{"hidden_act": "star_relu", "precondition_frequency": 50, "warmup_steps": 410}
Rows from block 3 of a small image classifier, named by matrix and row number. Rows with one number belong to one neuron. Each number is 128 + 32 x the weight over its row's rms, rounded and kept within 0 to 255. All counts start at 0. Numbers have three digits each.
After each neuron's rows are labels from the 100 images, of 14848, where the neuron reaches its highest value: "place" is the part of the image that holds the peak. Only what is clearly more common there than usual is listed. The data: telescope images of galaxies (Galaxy Zoo DECaLS). In brackets: how many of the 100, against the usual share in percent.
# fc1: MLP up (model.blocks.3.mlp.fc1.weight, 768x128), inputs 64-127
# fc2: MLP down (model.blocks.3.mlp.fc2.weight, 128x768, transposed), outputs 64-127

fc1.175:106181138197200144110122122128163107113109115158179136145140117160144099119169139134173134151145102128150078131094141138165107166195113136103076144102138130083129101129099136166138132117134108
fc2.175:086112125165134164137133133118130100149149138096138147112131113106171091162123114200147159089139202171134113130135107070087110129136164132130141116060096129039107148111136164124082051185110114
place: centre (79 vs 6.2)

fc1.649:144076162108150148111146151126138121134114061124163157158143148113135106122143110148162179147097086161111051164121086047133126177127156165190129109093159091174104129136136120163113195103152155
fc2.649:102087152175156110080120144124124092074136154119108105084084136118183144103136169110136089143134144121072117152103111136119172126136098116150126117075094124071128151096190125144120145144079168
place: middle right (38 vs 9.4); middle left (25 vs 9.4)

fc1.256:131117117085149101143118101125106068155142151086158145149126123095110135120082127094083121097163106157148096087104160138094113157073113105091164133145170086168166111134166120063147074158149104
fc2.256:052108107110079104140155102145136133148163171151113144092107122123134140119105202177164159132124135086143146116096092227132115094143121147109148113080137115127111125166036095122083104109084129
place: middle right (54 vs 9.4)

fc1.154:158152097147160137101076152184085176142114141108113143145164083176124126140082161175087095082156102117141115091124126122124111128101141110106097145078162063095186057068126158182097038100099087
fc2.154:114066143132077152104155083115104104134154132101108128147106124168096134102093072106119196212120110145100144111137094105156178126088131184110146092165151157126123139140119103121105151160157158
place: centre (92 vs 6.2)

fc1.150:088094104179141134111131149157164156126172166115138072128128113073125142066111158177093135149113146118089081132121103103138120145144125147191127078115143144147087118191149116161122103146114117
fc2.150:099166112136110139111126165125171104116166181078113120130072178132131154128173173118158163125139123064053106105178103075072210104120127150103159113118148105146133149181152104128139104141106181
place: middle right (29 vs 9.4); top centre (26 vs 9.4)

fc1.547:145077169118066131099140181104125139127105035099139144165153129081149087117132119113146152162091076130106051141127124049092151140122152166169132118074146121134111186123154113183108177122142133
fc2.547:111092156173124135074105172072094123118109150144072122103112170158151168122104137110123049120083155115054095143115099191113146121124117117184138113089106158091163187095178140167146162143118147
place: middle right (31 vs 9.4)

fc1.67:205117160139164110145149158183120127122151096120156103106139135086166112093143143087185145169145118133129048121107161112104159128079157158176126152130149203185105136123122120093115236124163145
fc2.67:168200132164092098148121169095148112155128093134101139159109118151107152165122140131129116115157137116102078171144127151140156107128128140137117124161116172106165150117193162128119147104156151
place: middle left (45 vs 9.4); bottom centre (28 vs 9.4)

fc1.473:191128173128137147045097179126067143136153091076103077145142139127141099104051088115116135154112079141152071169121101094096098099130125138155153148144157093185156151115079158105078133123110130
fc2.473:117133159171091162110062101173067126185097130126093205107102107096108092127113088135158111156094147123086126126081068043177142143063127110114153147120130152112146131097219162164093164163138115
place: middle left (39 vs 9.4); bottom centre (29 vs 9.4)

fc1.242:150152136102116126126064165140127139160146128123205136149166161123094104127167064127091098173126146119144148102152137036118174130144095116154103103133145052134134098130148110096113145155119136
fc2.242:192081132112172102119140072157092074183119068190093166114085113096132155069106116163138140128162143124139123114144161164156108142132108170187145122102091161141129117118143143112086154093135148
place: middle right (44 vs 9.4)

fc1.418:122150115134093157091141121140065192113141130132134104076154148119191141161146084100134109163134105144147067081133187120129159153137119100076101146124133110130153144132134089163101153121135128
fc2.418:088101101112101139090132105102132104136096176116120123129177161173107111136154157132155114074174127147129125104131109158163122054124117124143110121164134089159151197120127108124195131164156154
place: bottom centre (57 vs 9.4)

fc1.321:210114138067102147164144152125111110159102081123143144121132116142104107123145086091093113107144122148128054165123151069115093146166145129152110144166140032114149099131187148097121129133115139
fc2.321:131097188129139144166140125149111091155156075195172162135106153093149100044167086094153146109123126086158190130138193133163145167128116152160121055116076134089139188159157128140141102157124161
place: bottom centre (34 vs 9.4)

fc1.119:168165124142145127104190146156114117119073080149132099161154189205134096093124128112096140170147110122126058160100174125131097124173142145146130109089133153183120116159103133153124146100151117
fc2.119:127125149140148079162099132143124106149149081181129126104119105086099109118186086185108086108143106134149219103131137095134088176082069142065127136122102149085112138097168209155123136137085142
place: middle left (46 vs 9.4); centre (28 vs 6.2)

fc1.617:071155119167201143098089082188151126159154075118066084108124156101124161157162227102110066186130116085143174083160093120100081174141124136138147121190161163108131136102140161130138085167186137
fc2.617:141166150151144160118116147129154117155101095123125131110113130140118168138088188097075151113119105086104105110198095126089114165121080177139158126081133163192101139227125102158150080112153153
place: centre (74 vs 6.2)

fc1.7:183063117194214127158071117139135116117139139132149155144147122126073147164157068148173092109123142126108132141126080185131131179185140124147165080137135122152178108141086136094167131119121120
fc2.7:115109101172147118130096131132123153132139050079138083081118160129161132165074097158132083109142094171181059103139201100101136134154146169084067161117131123097131100128161116142132108104120146
place: centre (81 vs 6.2)

fc1.600:138148133086168170072123186148067140116138120105092068146125119144123132149073135125075104121133138142111081108108148155089102103143093139125158152157164074172132092096143146104087126143096085
fc2.600:093116140153097150136107042169119164177145142121132169108129086145159076093104103137102115152171111117131114100114096035186151166090118134117158147124115116105105088079193176173042155118152100
place: bottom centre (43 vs 9.4); middle left (30 vs 9.4)

fc1.200:068178111069042131128147108110148133130141149144137116129114103140179126103108139019127170153087172132137216156130105116141116089108115141116117114168144133143099171081101112138136132156078102
fc2.200:088122143135112112104136192171125132159138151105140150117148142087143138178102198140124119159146106159198133160109160183059165119255116125174133166095138165083211114174127138071131096105127144
place: middle left (48 vs 9.4); centre (25 vs 6.2)

fc1.16:099092143156169132062094125183088147154153075092091136117088160128080103173124095131226107166171107164188096147099129113095133152105130138140141099117149160122141157158113161129109173135176155
fc2.16:195152174122114168170152102194121131142103096133132149151144085083146162121175160115161139134172102142118084148118075085163155124142137063131173173038145161098080103076139080157115125143196143
place: middle right (61 vs 9.4); bottom centre (30 vs 9.4)

fc1.608:084167163099170153141164140168134110137157142107053124147102107128142141151170162176087100120174107110131054040089105102127104147117156152132128103143159110148096120132206165157096121128156103
fc2.608:096166117165087123164072153156152132168160113163098140112097136129154167114108152058134181130134108039068125129157077084090104119125100168096137172145131126143162157158103100125089120086070124
place: bottom centre (39 vs 9.4); centre (31 vs 6.2)

fc1.467:154133139133128158101222128106131100137134149136149151142111099120124125141110204128133190124134191136115175116080198102123163132095159093108091142117115119188130091190136145105190206124145096
fc2.467:132131092116127127105084065117079193145121106130112081143170148111161118097161103183106147156152084140090074164093093000133177136093139123173141162187129150159148102082146138090180152128096138
place: centre (100 vs 6.2)

fc1.607:083125096223170155104127108099136102099096148156136117154128138152145104121157155179208153144132077137142123130100128155157116167237129120107068175121152170112134110128108127144124136130113111
fc2.607:153135151160140170156150094128107149158163148074129141109144118095158112184155121161153169115135166157150096118132123075100121132140186165098135141059110139066134174128177140142085127186107128
place: centre (51 vs 6.2)

fc1.136:189164124105112135093119130135112105105134132095147151065099151130164109160176101051149153133115108119185047099175141162124134165143152125069149202129120151063120086135118118157150212151138132
fc2.136:066082083166087068079137102080142111157081155156150135192107073194134088163129109125125125102108176138110186131117154116208137051129130077116093090159130146129129157108101169098114127128091166
place: bottom centre (35 vs 9.4)

fc1.77:188093143144151152093126144163132093140217149157074055170155132140096130149160133149193051135145152114152128109166169158132106078138170145200178137167123173126098077093121120062129152163133158
fc2.77:150181160225151146112071121093132075145111076096142185113064072151099119122048115108119096111139146142071078128089087059128153140118142137101124144139111147156111111116181162137114103094143087
place: middle right (31 vs 9.4); middle left (27 vs 9.4)

fc1.697:206103153148107128123120159128150107144126142138167101141124090178103142102110121042093157075141183117120180101145121130158096210123140086059189138139132113134129131136127126129130096145123125
fc2.697:185143088104194088131112137165106155155149167167139161108127124124179114156088143223153096184103143179153126139131146185087095180243167113160158147088137092139106105110128142116065092142153119
place: middle right (36 vs 9.4); bottom centre (26 vs 9.4)

fc1.392:191107136148141124141141094114130161156111133159123097120135099150075141103112131022098150101104172140125203104146119092159116166152133097057136155172133130130125125089064121109139103139105072
fc2.392:138162146116136106078143172139103133127140134119142136125103137126175121129078186202144105185114112157166099108129148195050097159249146090181123156061132119087112108115114118067107088096141127
place: middle right (55 vs 9.4); bottom centre (30 vs 9.4)

fc1.748:134144155127154103153110129117113076132130105109128116143146139118173084118133120127147145182078053118124071159103125134142091086102155148131116153205137095183112106101078158099128148154140170
fc2.748:189149095099148181111136106108106115130147136087103162092152150131096133110152103143154123058122122121106101105100149072164145130059107085140158101170120139126137155131236162142080139138122150
place: middle left (59 vs 9.4)

fc1.730:153160130100107177115159182120124071120135176121126108119096103167183105153116070051144066130166164130123113109122137132138072127085121093116160132137141101126068143141161113095140153129131140
fc2.730:153126064133160078146097093130142166188140134200117205101129073146138123101120129183149099170090138216096124163127161161146155149149183098122147111117164137158141129156120164140106084176192124
place: bottom centre (49 vs 9.4)

fc1.205:190081134177225120127144134173106139114144151118142135162180093146048107129120142200099138126132137088104096105115109182091153185177129132143174128091139152111121089155128145164143131145128070
fc2.205:115141109129147083123139151162117183149145146106134028151153144115176145140180146076165047113160087204070097105133178065091145128152167150134100145097122172100138117107155101146093175077097151
place: centre (99 vs 6.2)

fc1.567:133115179157098132128146138111100177157107114104126142143137167123091102134101118185205156141112084107133010108114155148098122135116145161137122117045129142109163183093182126169078152130113090
fc2.567:096099141185103105119108112106111121106108113081118100111120166155143115167157107089106058118120183162078120130060145136118135079154166111122090109125115152107111141059155151190145191128096162
place: middle right (45 vs 9.4); centre (30 vs 6.2)

fc1.221:159164138140139134150112147113134083087137090123114091164155149148159130114125095123157180121133127176113163114142175121135176156095119084054137159142129076142129118107167124152148132069148173
fc2.221:103098065092099102171110143141101089122141164138117166130102127160199109141080111126122118088127136121147132166168087200130073093219113140132092152102095104137100109103091129136099170115066100
place: top centre (27 vs 9.4); middle left (26 vs 9.4)

fc1.714:179114187057138123120152162133167126096119081123099119100122070106149125129103172132053155098128115131135060112094137093149107133150174113164124122130140110141151105170223182126136078150149087
fc2.714:083141147138045144172130129146143147156198099112126130130106138137153169044160183062178127137135143088105152134163100091105131147146138152137115120148122126128200200158148139121134094191102148
place: centre (88 vs 6.2)

fc1.361:175129161124179153138104098123151079147104122131160141126188102141141139119158117170093146150152118161074054114103103039117120159141139145095120132162136076098077084103125115118144219121120211
fc2.361:094115162162167104155174103133118093076110111175151160128100120102120139086156123122124159124139098120190155090100199165166099139111088191102106085095063150128159119096149123134083120131093125
place: middle left (25 vs 9.4)

fc1.553:167193173250176139121100133124109125115087173107092064188143117103053096161138129130176159133131187153073199103152167123164092141111148110090097069196149153144135173125105139099162176121134137
fc2.553:115142134104083155115152134165195158135164145159098118141142106108199211083171127091136114146179145151126120186117087084105152182151130098104160169156134157165147126055112149121073160147155093
place: centre (94 vs 6.2)

fc1.708:203166130156101130141133152117103069109173095133136107122161151142139089150021151131132101133167135145161154143095081113122193148092112093082108178213121118137089064200153150126154121102142140
fc2.708:130118132106118191139177089149113138151118168145116147114105115136186129120164134101148167133150132102105124156118143117193146148116130179106139123103129181118118141123141066149081160141143116
place: middle left (27 vs 9.4)

fc1.310:131140147095079135159137074177084130124099140115188144093127120029123117093118128107148165130139139169127183129118142155159126174090181109043151114153142112143082132117191135105168121165114127
fc2.310:077120120122091130110135149114127108169142161130121185076122113131160176119117174122143154093115136119150075122138094198140114079190099105138166168099145095164154115170053142155102086130121125
place: bottom centre (28 vs 9.4)

fc1.489:107142048122200099159143131124098124155095166120148224165152107159095161186132147169167134088129113088119061087068145143110131158129167107081090164102116054136116050125134130177109134141143118
fc2.489:180115092150141105134086095154125092102144113088127120125070077163094139122077094143156152129129109108117113111113123170136194070080111123064162116126165105118085130142153138138147173140157174
place: bottom centre (69 vs 9.4)

fc1.50:117152123109127138126109089162110113127113122145146091070119163116187085130173097061185096161161085105156120099135201123131137169111140162046113151107080136064090134109145117135136175140129134
fc2.50:089134093126101075118140143094139110208086135156165162176108118176117099139140117122132090057135167139145161109126155171207119074130146148174084122177112108136108144140113165086178095114134146
place: top centre (31 vs 9.4)

fc1.460:145156137066160107199099080100106088168081165127105115121077082143103181138099142144156121135164109142157174128142167168081163116163147083123150137104073109124088186188123154141208130189125124
fc2.460:215082167092074117175174080131138137153124113138106140070117116144099162133144083094100116094112119097124049159155123053173093124126081186089149148141093135124134126121184103190173110078132135
place: centre (77 vs 6.2)

fc1.727:127096151137157097135116094147155091174130172125155143140121114155106156123135152222178152117150124128138200146132115111130128111146169129122125164107106135081066138187089156120192145144131098
fc2.727:180144213109188161134117065103115129082126177132117122107172085128127157161214115070163142093029102138111079175110129057188118085114110120124087168140156139094163141123136167195114144137121148
place: centre (92 vs 6.2)

fc1.581:154128128147155133090153170189142124137149063120161077128135145152120094108166127060144120186137062101139000144153184113076112124168152157172128142104138172156111155147103074108085157072135137
fc2.581:104180122154081101147103093150096092123096139118053161145122117155082136121140122150099097081119129132097106120134089111149155103074092127104125080168100164062133169106181179171125173154113139
place: middle left (32 vs 9.4)

fc1.300:107063168137148126069133158136089123136141086084143117136124159108124106150131063138196146193125099174155077141153076073146129114104133127139116103137126156142114150137107120114110162139185144
fc2.300:167151168170161152173136115169115140187118089125104178124113096164099149115089133120150150129162117118093102106035046097183200123100137106178162168045144130088116143109163128111122166162184143
place: middle right (58 vs 9.4)

fc1.343:153101152170122122082154144113128091108100057135146104158181128104151083125135128062178171171140094155117046129133091098159096122092149118167137113158156119179152170110073181145109150122145146
fc2.343:164165094159127096127119144110117078135116125075103170109112120158093108133135094171121104064123149132095170121090058052170190102074116117111130112109110155100106113130232170103099180141112097
place: middle left (50 vs 9.4); top centre (25 vs 9.4)

fc1.230:138102150137094118098143197115107128140089088154152187160150131076133124110139128114182122154096075119111079149150149034095157138149162166160127136100154110145127196119151111190082128110138124
fc2.230:098110131157165122094111138072096113114119120118064124119106154144141164086115121125114046110079131129062092153124132193132142118099074127143127097085092179094138177075177128164139177123110160
place: middle right (36 vs 9.4)

fc1.475:137118132150161122104089097081112109164129108082137135100124156164129136129162068166138130168114112096141086199089100180104131059087146154143135113175108156137096149144104153102143166155148137
fc2.475:145175055109132076119141114145144142098118100078152127118124147216121155111060107156143147074130103095122096145079130105148108155141105098146109117169130151155143118149145165158117141126132186
place: top centre (40 vs 9.4); middle left (33 vs 9.4)

fc1.597:185131146141097114154132148096120109159106169140198068152141167121156129091121112128120171099123075093126145096154208094154130148109088113153087096040156163104158135165143082113149157095142110
fc2.597:158123129122165123156148102171116100144157057143127184117088104145156142095106103166197136138177117134126168150078132106181150130134151094138158121101124165137164122087151141151155131104152141
place: middle left (25 vs 9.4)

fc1.437:154152113100093174132158181107112089113112158086081082124084124157166068148133064072148050151167129140105105141152116127129104123101150073118141152091148129130057177141144120092151161135132144
fc2.437:126075069132086130140124069117140166180148123220135195180135099135156119125116125171170139133095147182118152163143169104131148186101149147121106114140150153175157123109125109157155118154196110
place: bottom centre (40 vs 9.4)

fc1.386:099128099112119132159134162115138057146132149179187092162162131132177129069122115065103105077116069150081101159183177120151103103088113141146084194146106107135214133155117084151191094102117118
fc2.386:107089089106167100227168152168146077156112084122048159124126128155090116097187085210125137114090109154084087150115114103155152131129107134174120107142131200129142157107122127147174137146114195
place: top centre (32 vs 9.4); middle left (27 vs 9.4)

fc1.695:111151108091166148108169127065107114102103156152115127151123093104169102132141082043138092131079113115118071106222131169130183121123129120145139112112089126130105133144137138092106183158110176
fc2.695:154140067132141120115164101115140116140113099163109152143129121200128154115161100163146126049122128190103142167173141129185152117104145107130065103215173180168126178103118133150147118121109121
place: bottom centre (54 vs 9.4)

fc1.365:151144183136080076109145143081156135130107151100104062077056115128129119162114180162134122078087152207172173084132114168125124095110192088062165137100146107104134119133161115147147111157107134
fc2.365:140152166151085145142140105087140166110120114091139120041112126112080177117133175110111121131032096101162109085195085111127124142166117121077147166125158110165150139082193101164167123144141144
place: centre (70 vs 6.2)

fc1.694:166108138128128165119147045101112167136109172154142112122117137132104137114105135006137131122113163150122201117151140116123136117173132123119133156175138175124108167092014117081094119133115067
fc2.694:105167168140131104049133237140120152130150175128134133161123123094155127141137210166120127170113119164145126130123148117070125160235099091192138164056119125075125122155105136066102090079126132
place: bottom centre (39 vs 9.4); middle right (36 vs 9.4)

fc1.410:154181145105167154160092101144129086139113131104229119131127128209169152116144109103153115129127107134115123074159163139111094075135145101171142149138118076118142192104105130162176108137144127
fc2.410:133152138086133104132131100150121156148142104181110136112125154089141164078079159152109156107165090162115115128146177097096115151056117079143085162161158092115100110096139128166113174112153167
place: centre (99 vs 6.2)

fc1.199:133102119170148192111154097146142085175175188094123130138073109125119150128109149172183064084154166131157131126069157170128118114106145128144120126100130104100200135151163140134166092126131118
fc2.199:149121198169189141145086085124129120127108149139123070130150125150131126165201075139086179113121135126113085161093100061159153077105082131092117124176170133124104131139168156194156111114171171
place: centre (99 vs 6.2)

fc1.645:117147121097101144111122132123154098120122063103106093098120124135097082153129119123112149136145094107126178149107131123139095160126156120059147147109094168069136113164185112128153227136161141
fc2.645:171191162177067132135150219155150097120114127150157131173124187155156116101136118074074138125192155146126115112165124155151118143162120145187106127185114137181145125172146115116184195124105098
place: centre (61 vs 6.2)

fc1.33:154145106176125101181105108127115073107169168163193152123099142143170129142108144107156126124148151197134156114096147171125086155099128075175111102142155050204131149056162133138143126092144140
fc2.33:125101155135177138137079147091128097133125152084140079105108167089141150088080094248153131158136219163181097150142097201131101105131146135134173166107123103140092154126070141141162142135101160
place: middle left (45 vs 9.4); centre (34 vs 6.2)

fc1.717:111166119105130135089137130127146106113115157138188147166150104130116124108129160098100104068119113136187098116154110145095151113116150123159130107119097071096152165127073175117127010152150104
fc2.717:166132129121161110114123160090111160103110115178132182126189116104110108062155126160160133142110121202101149132101156103143170140140109129111077115127138115139146091109095122042147184142092083
place: bottom centre (36 vs 9.4)

fc1.357:131118142105183115136117083124092087099133116129047102136134114081131129125150163091078129149133065135161120127128126040123079148112131115152127129174144172120185085075240144156122070167169148
fc2.357:148163173147139140126082159158108085184135095184090143124141125130148117082156157088133143087133120076086157133159143194096106115166120125170133172176094142124161180206161178185118089107165161
place: centre (53 vs 6.2)

fc1.610:155143162183192138159121150173139142141158135144066091195137108139080165120130133183164154112142143105101177122191129037156122083128108138176089108140156141112151111187080106144147179144138130
fc2.610:110115098104079115099163141118172159114138122145135166118141065145095116128152129130135069097145167121152123127111151085110079131130134078146129167222106080148172095103101135158114066125156085
place: centre (99 vs 6.2)

fc1.731:166172115179089112149142087074065137116143165131090075133101141081139115092091134111166122129165079128122163135111179112164165137161158112063160112095121121139227100194155112126107116167073057
fc2.731:125100150110092108127114105152177123162103160123118170146157098137127105121181108136088192136114066134156124149087140156144103116102101115124135108104093148106188093130140120161114101145160115
place: bottom centre (32 vs 9.4)

fc1.17:141133141064098136103152193123136129088148096115129148160184085130138069087138084143170121129119125141166067100081097031201126099091123130113131124159092002084135164110144148156104092138133158
fc2.17:158187168107085151121113117154121095115117101149152130105117171075116132057124108072153142168174148099141136151130131150129189144075058148152110091120108162124130132151159090074121094156114125
place: bottom centre (31 vs 9.4); middle right (27 vs 9.4)

fc1.335:192128133147176131125114053117129151128103165137115105155103151136100144138170128038140112110099132172086214123141172135103132112201164097116086146185119171127128166141043115080106129124104112
fc2.335:064206160182099128093171255132110152099158181136125143155084151118135140140059182084137128156138130102164082116086175145089119141151159109159104154096110120083138134167097154104117105088104143
place: middle right (40 vs 9.4); bottom centre (28 vs 9.4)

fc1.132:136130127169153139072095111181089104145152077108154147088148140103111118110138121163206169192142123165142097110096101139157102157058125148117116117156125116136107109123115183114125220169183184
fc2.132:161143094114129096190139181144159089113126071106144179109073042181136128140142092110176129061148093131113103117093153084154136120129108159116123101163119165117109140102206144167054119120099177
place: middle left (44 vs 9.4); bottom centre (28 vs 9.4)

fc1.40:145079161165157140084157159140112168162130090097148117147144136134101115100140128201220154162094083097135062119106108106113104173112135186178120094086125155117114104102142133157082207096141123
fc2.40:133113146189127112095099136108122074096110136117136140128087099177109136140123137083108085131134156161062121123081131138124187092145158143148109121105107106117102157111174133157133144136106159
place: middle right (43 vs 9.4); bottom centre (39 vs 9.4)

fc1.493:120088124164154141137080136103118165126135076113095077100149148120126081122165090109108143204108044106181062123155112122158117094141175139132137137178127187125186106120101173126083096127155166
fc2.493:152149085117146130099141070140121106149126132024098150114168130171110126112129112143166141044112100173077112135098107096154142086055117132130123111161147121158096165132210200115118150155122169
place: middle right (33 vs 9.4); top centre (25 vs 9.4)

fc1.68:138140156172107170126156130149120110089052070187124115049178114152215070192148101112158141157168098140125089130079148094152131071120146119105099134158110106101166102106136110135142153108165146
fc2.68:111140165094089150177162123107161122100140179099147131105111166155085150082164140110213122121118149188106138109075146132142094092084121132152111124173145097143161194107149119104126155197103140
place: middle left (52 vs 9.4)

fc1.477:076090133118186106091085168146112102152138168051118139145151101139104143114106095196093087109143104126128008107123127121123137117121123105103124138068101095090117154123087121103124014122120131
fc2.477:138116146163115145105103122150097094118150152139124148132087102160066148110074094107113144157114141116122148110082078158145195064095125130107117112144150087133112135140161110123126189134154129
place: middle right (37 vs 9.4)

fc1.631:128159107087073184095106125158134135122137150107122082143102139112143142117111128074064065160103116109034022150172159172102145152176141124121144128106142118169104168188136100115145174142154093
fc2.631:072085070111136110128136138140131153168127170151133139145121144216097104168150154126128170108100145075101153073137103150163070096102144156130111093192131097158145124159127130194176120127183154
place: bottom centre (34 vs 9.4)

fc1.712:140105118167101128097141159142131139156129045158184198184130123117114102094141097086163157177104076108112042166139150082075093124138148177187134125099132144123104203125144107142095145088152134
fc2.712:114105137174155111135100100111093094099103117148062119127119136151120164086134128142100067097087125122081115148126109164151132139092075120127140094113086189090153159086173178184152189147108159
place: middle right (37 vs 9.4)

fc1.393:052116141137072120144092154128150060135152127112089144099088216059124108118098128111127158138103127154130079131144171124150132071120119110126102130172109178154179096153156129123230133156138181
fc2.393:163078133140070138157128147153139104117084105142084128175105179123194151164129147158109052130126156113096155153116110102139120186100142166116160087139163151174114204136093172132167177126131165
place: top centre (76 vs 9.4)

fc1.229:042177112020079143147141128119136124125146152146127136175121120128162126107101113045141163145079156128142192127124083133138128076097124126118113123157156140130082176108137135111146139185100122
fc2.229:104100149142100097116121133160127096122129148097131150099135111095161122195101173102129108140154106170176108163076149169075164100255096136125117134113125168083206101153107142090114123081109125
place: centre (44 vs 6.2)

fc1.434:195173099056150111132146140194127095132110137096139126096154120126126156127135092078075119098130097143110000113143186162090167161156108117067135158085146120118106119143148085109119156123134150
fc2.434:108119092112091125165119118184110122121165187167098141153104108153118125156133155129156142089117115074104160128122120163135153083099152141088126076153146117122112187155131155139127159112116173
place: bottom centre (35 vs 9.4)

fc1.55:182118124164149142131126072100117157140117150158122091115132119147075149091100153051086147087108168128121175136147132093153131151172110134091137139189118164125127114101011114089125074157110073
fc2.55:105174135115139087045126200116097143114148157100137129131127146117160118127103198180140110177106101159146099104129160130035128149222105099168122144070121104076092102097118097100068076091117108
place: middle right (43 vs 9.4); bottom centre (27 vs 9.4)

fc1.355:146089114108122117145157166118126090123109136108076126210161087105125106130142126066148129118133083102105087134118058150192139138136141106149112109152121079135210102124114162151146081153107137
fc2.355:115158144126110158135134128156115153172123096133136150111161123182159110097134083148103135154163111111152130089084081070142171108124115177111160147081120150116118058083145132104031151128202097
place: bottom centre (27 vs 9.4)

fc1.295:133125105063089146118153147117088165144123082120115131136165148102142074091116161119096137178108101145123000117092113109109115131155149156158118143086108163140130096097187103183106173121128146
fc2.295:059105115139098098083129151106104150096131160090110084085102140156166107136149155052115085106123148098077100132088126050075130112160142071145131129105129149079130087126175133148151113136077117
place: centre (81 vs 6.2)

fc1.307:176154115101125135121163131159105149132101000124145147183153151167104065084165116104101169173122100113103049150122129099129108132121138162168158123133148134171126091139118104111117160115164135
fc2.307:144127137149139103126093092144108082141105098174094120087104077086112122089144105145098061113112096105111193112144129115119120160090086133108132111104075143077106145101167177154116126148096131
place: middle left (36 vs 9.4); bottom centre (28 vs 9.4)

fc1.654:209107105137154155131115146143107176112105089103191175180159103125116109139148096212208100127091154100137107125105085086135171127117208138146124116103160067109094118138128144171061130112137111
fc2.654:138128107172134107057100137123156117099130120114121117094095155103135168145106120130141087150185144184086120119072129161123159122101100164083109114097123104126086104085157094134058167101084166
place: middle right (63 vs 9.4); bottom centre (35 vs 9.4)

fc1.622:140116173150163138158183126148109054124130127136126115084170144120182130127157159137178198112165062144128062109090125085139118160149125133101098098131116167101153081099146130159149146079112145
fc2.622:122084164133190082174127097135106065074094100164147143140076126124138118074157128121117133133101130129159179100099185134208133123135097151107100081125081092135158162089167131157077146161084167
place: middle left (37 vs 9.4)

fc1.207:155148126158153088105078047107125106112093163153112133182161086133123149130171133094144104114103089153151154114110131155093147116154149105117138157190109184093130177151043133104080135116091145
fc2.207:056174156140096133118153178095128106049170222128130161139065124123125135139056142085111119088129151102132072123114165078119125078079157144126101138102131101114135151135131136110078153089084117
place: top centre (32 vs 9.4)

fc1.2:121167115144095107101130124052036096117101113168125108085096138153121088138121121169105161112115155111151195131116128159122183136133171096121104155092114133202087127178146144131135133144178178
fc2.2:119156127066107106130114153166155126131152157099132104147164115103159147098137076091104098150121109179119165175153128157145167107143099118154121104130134131070148100111137138127138118151115128
place: centre (33 vs 6.2)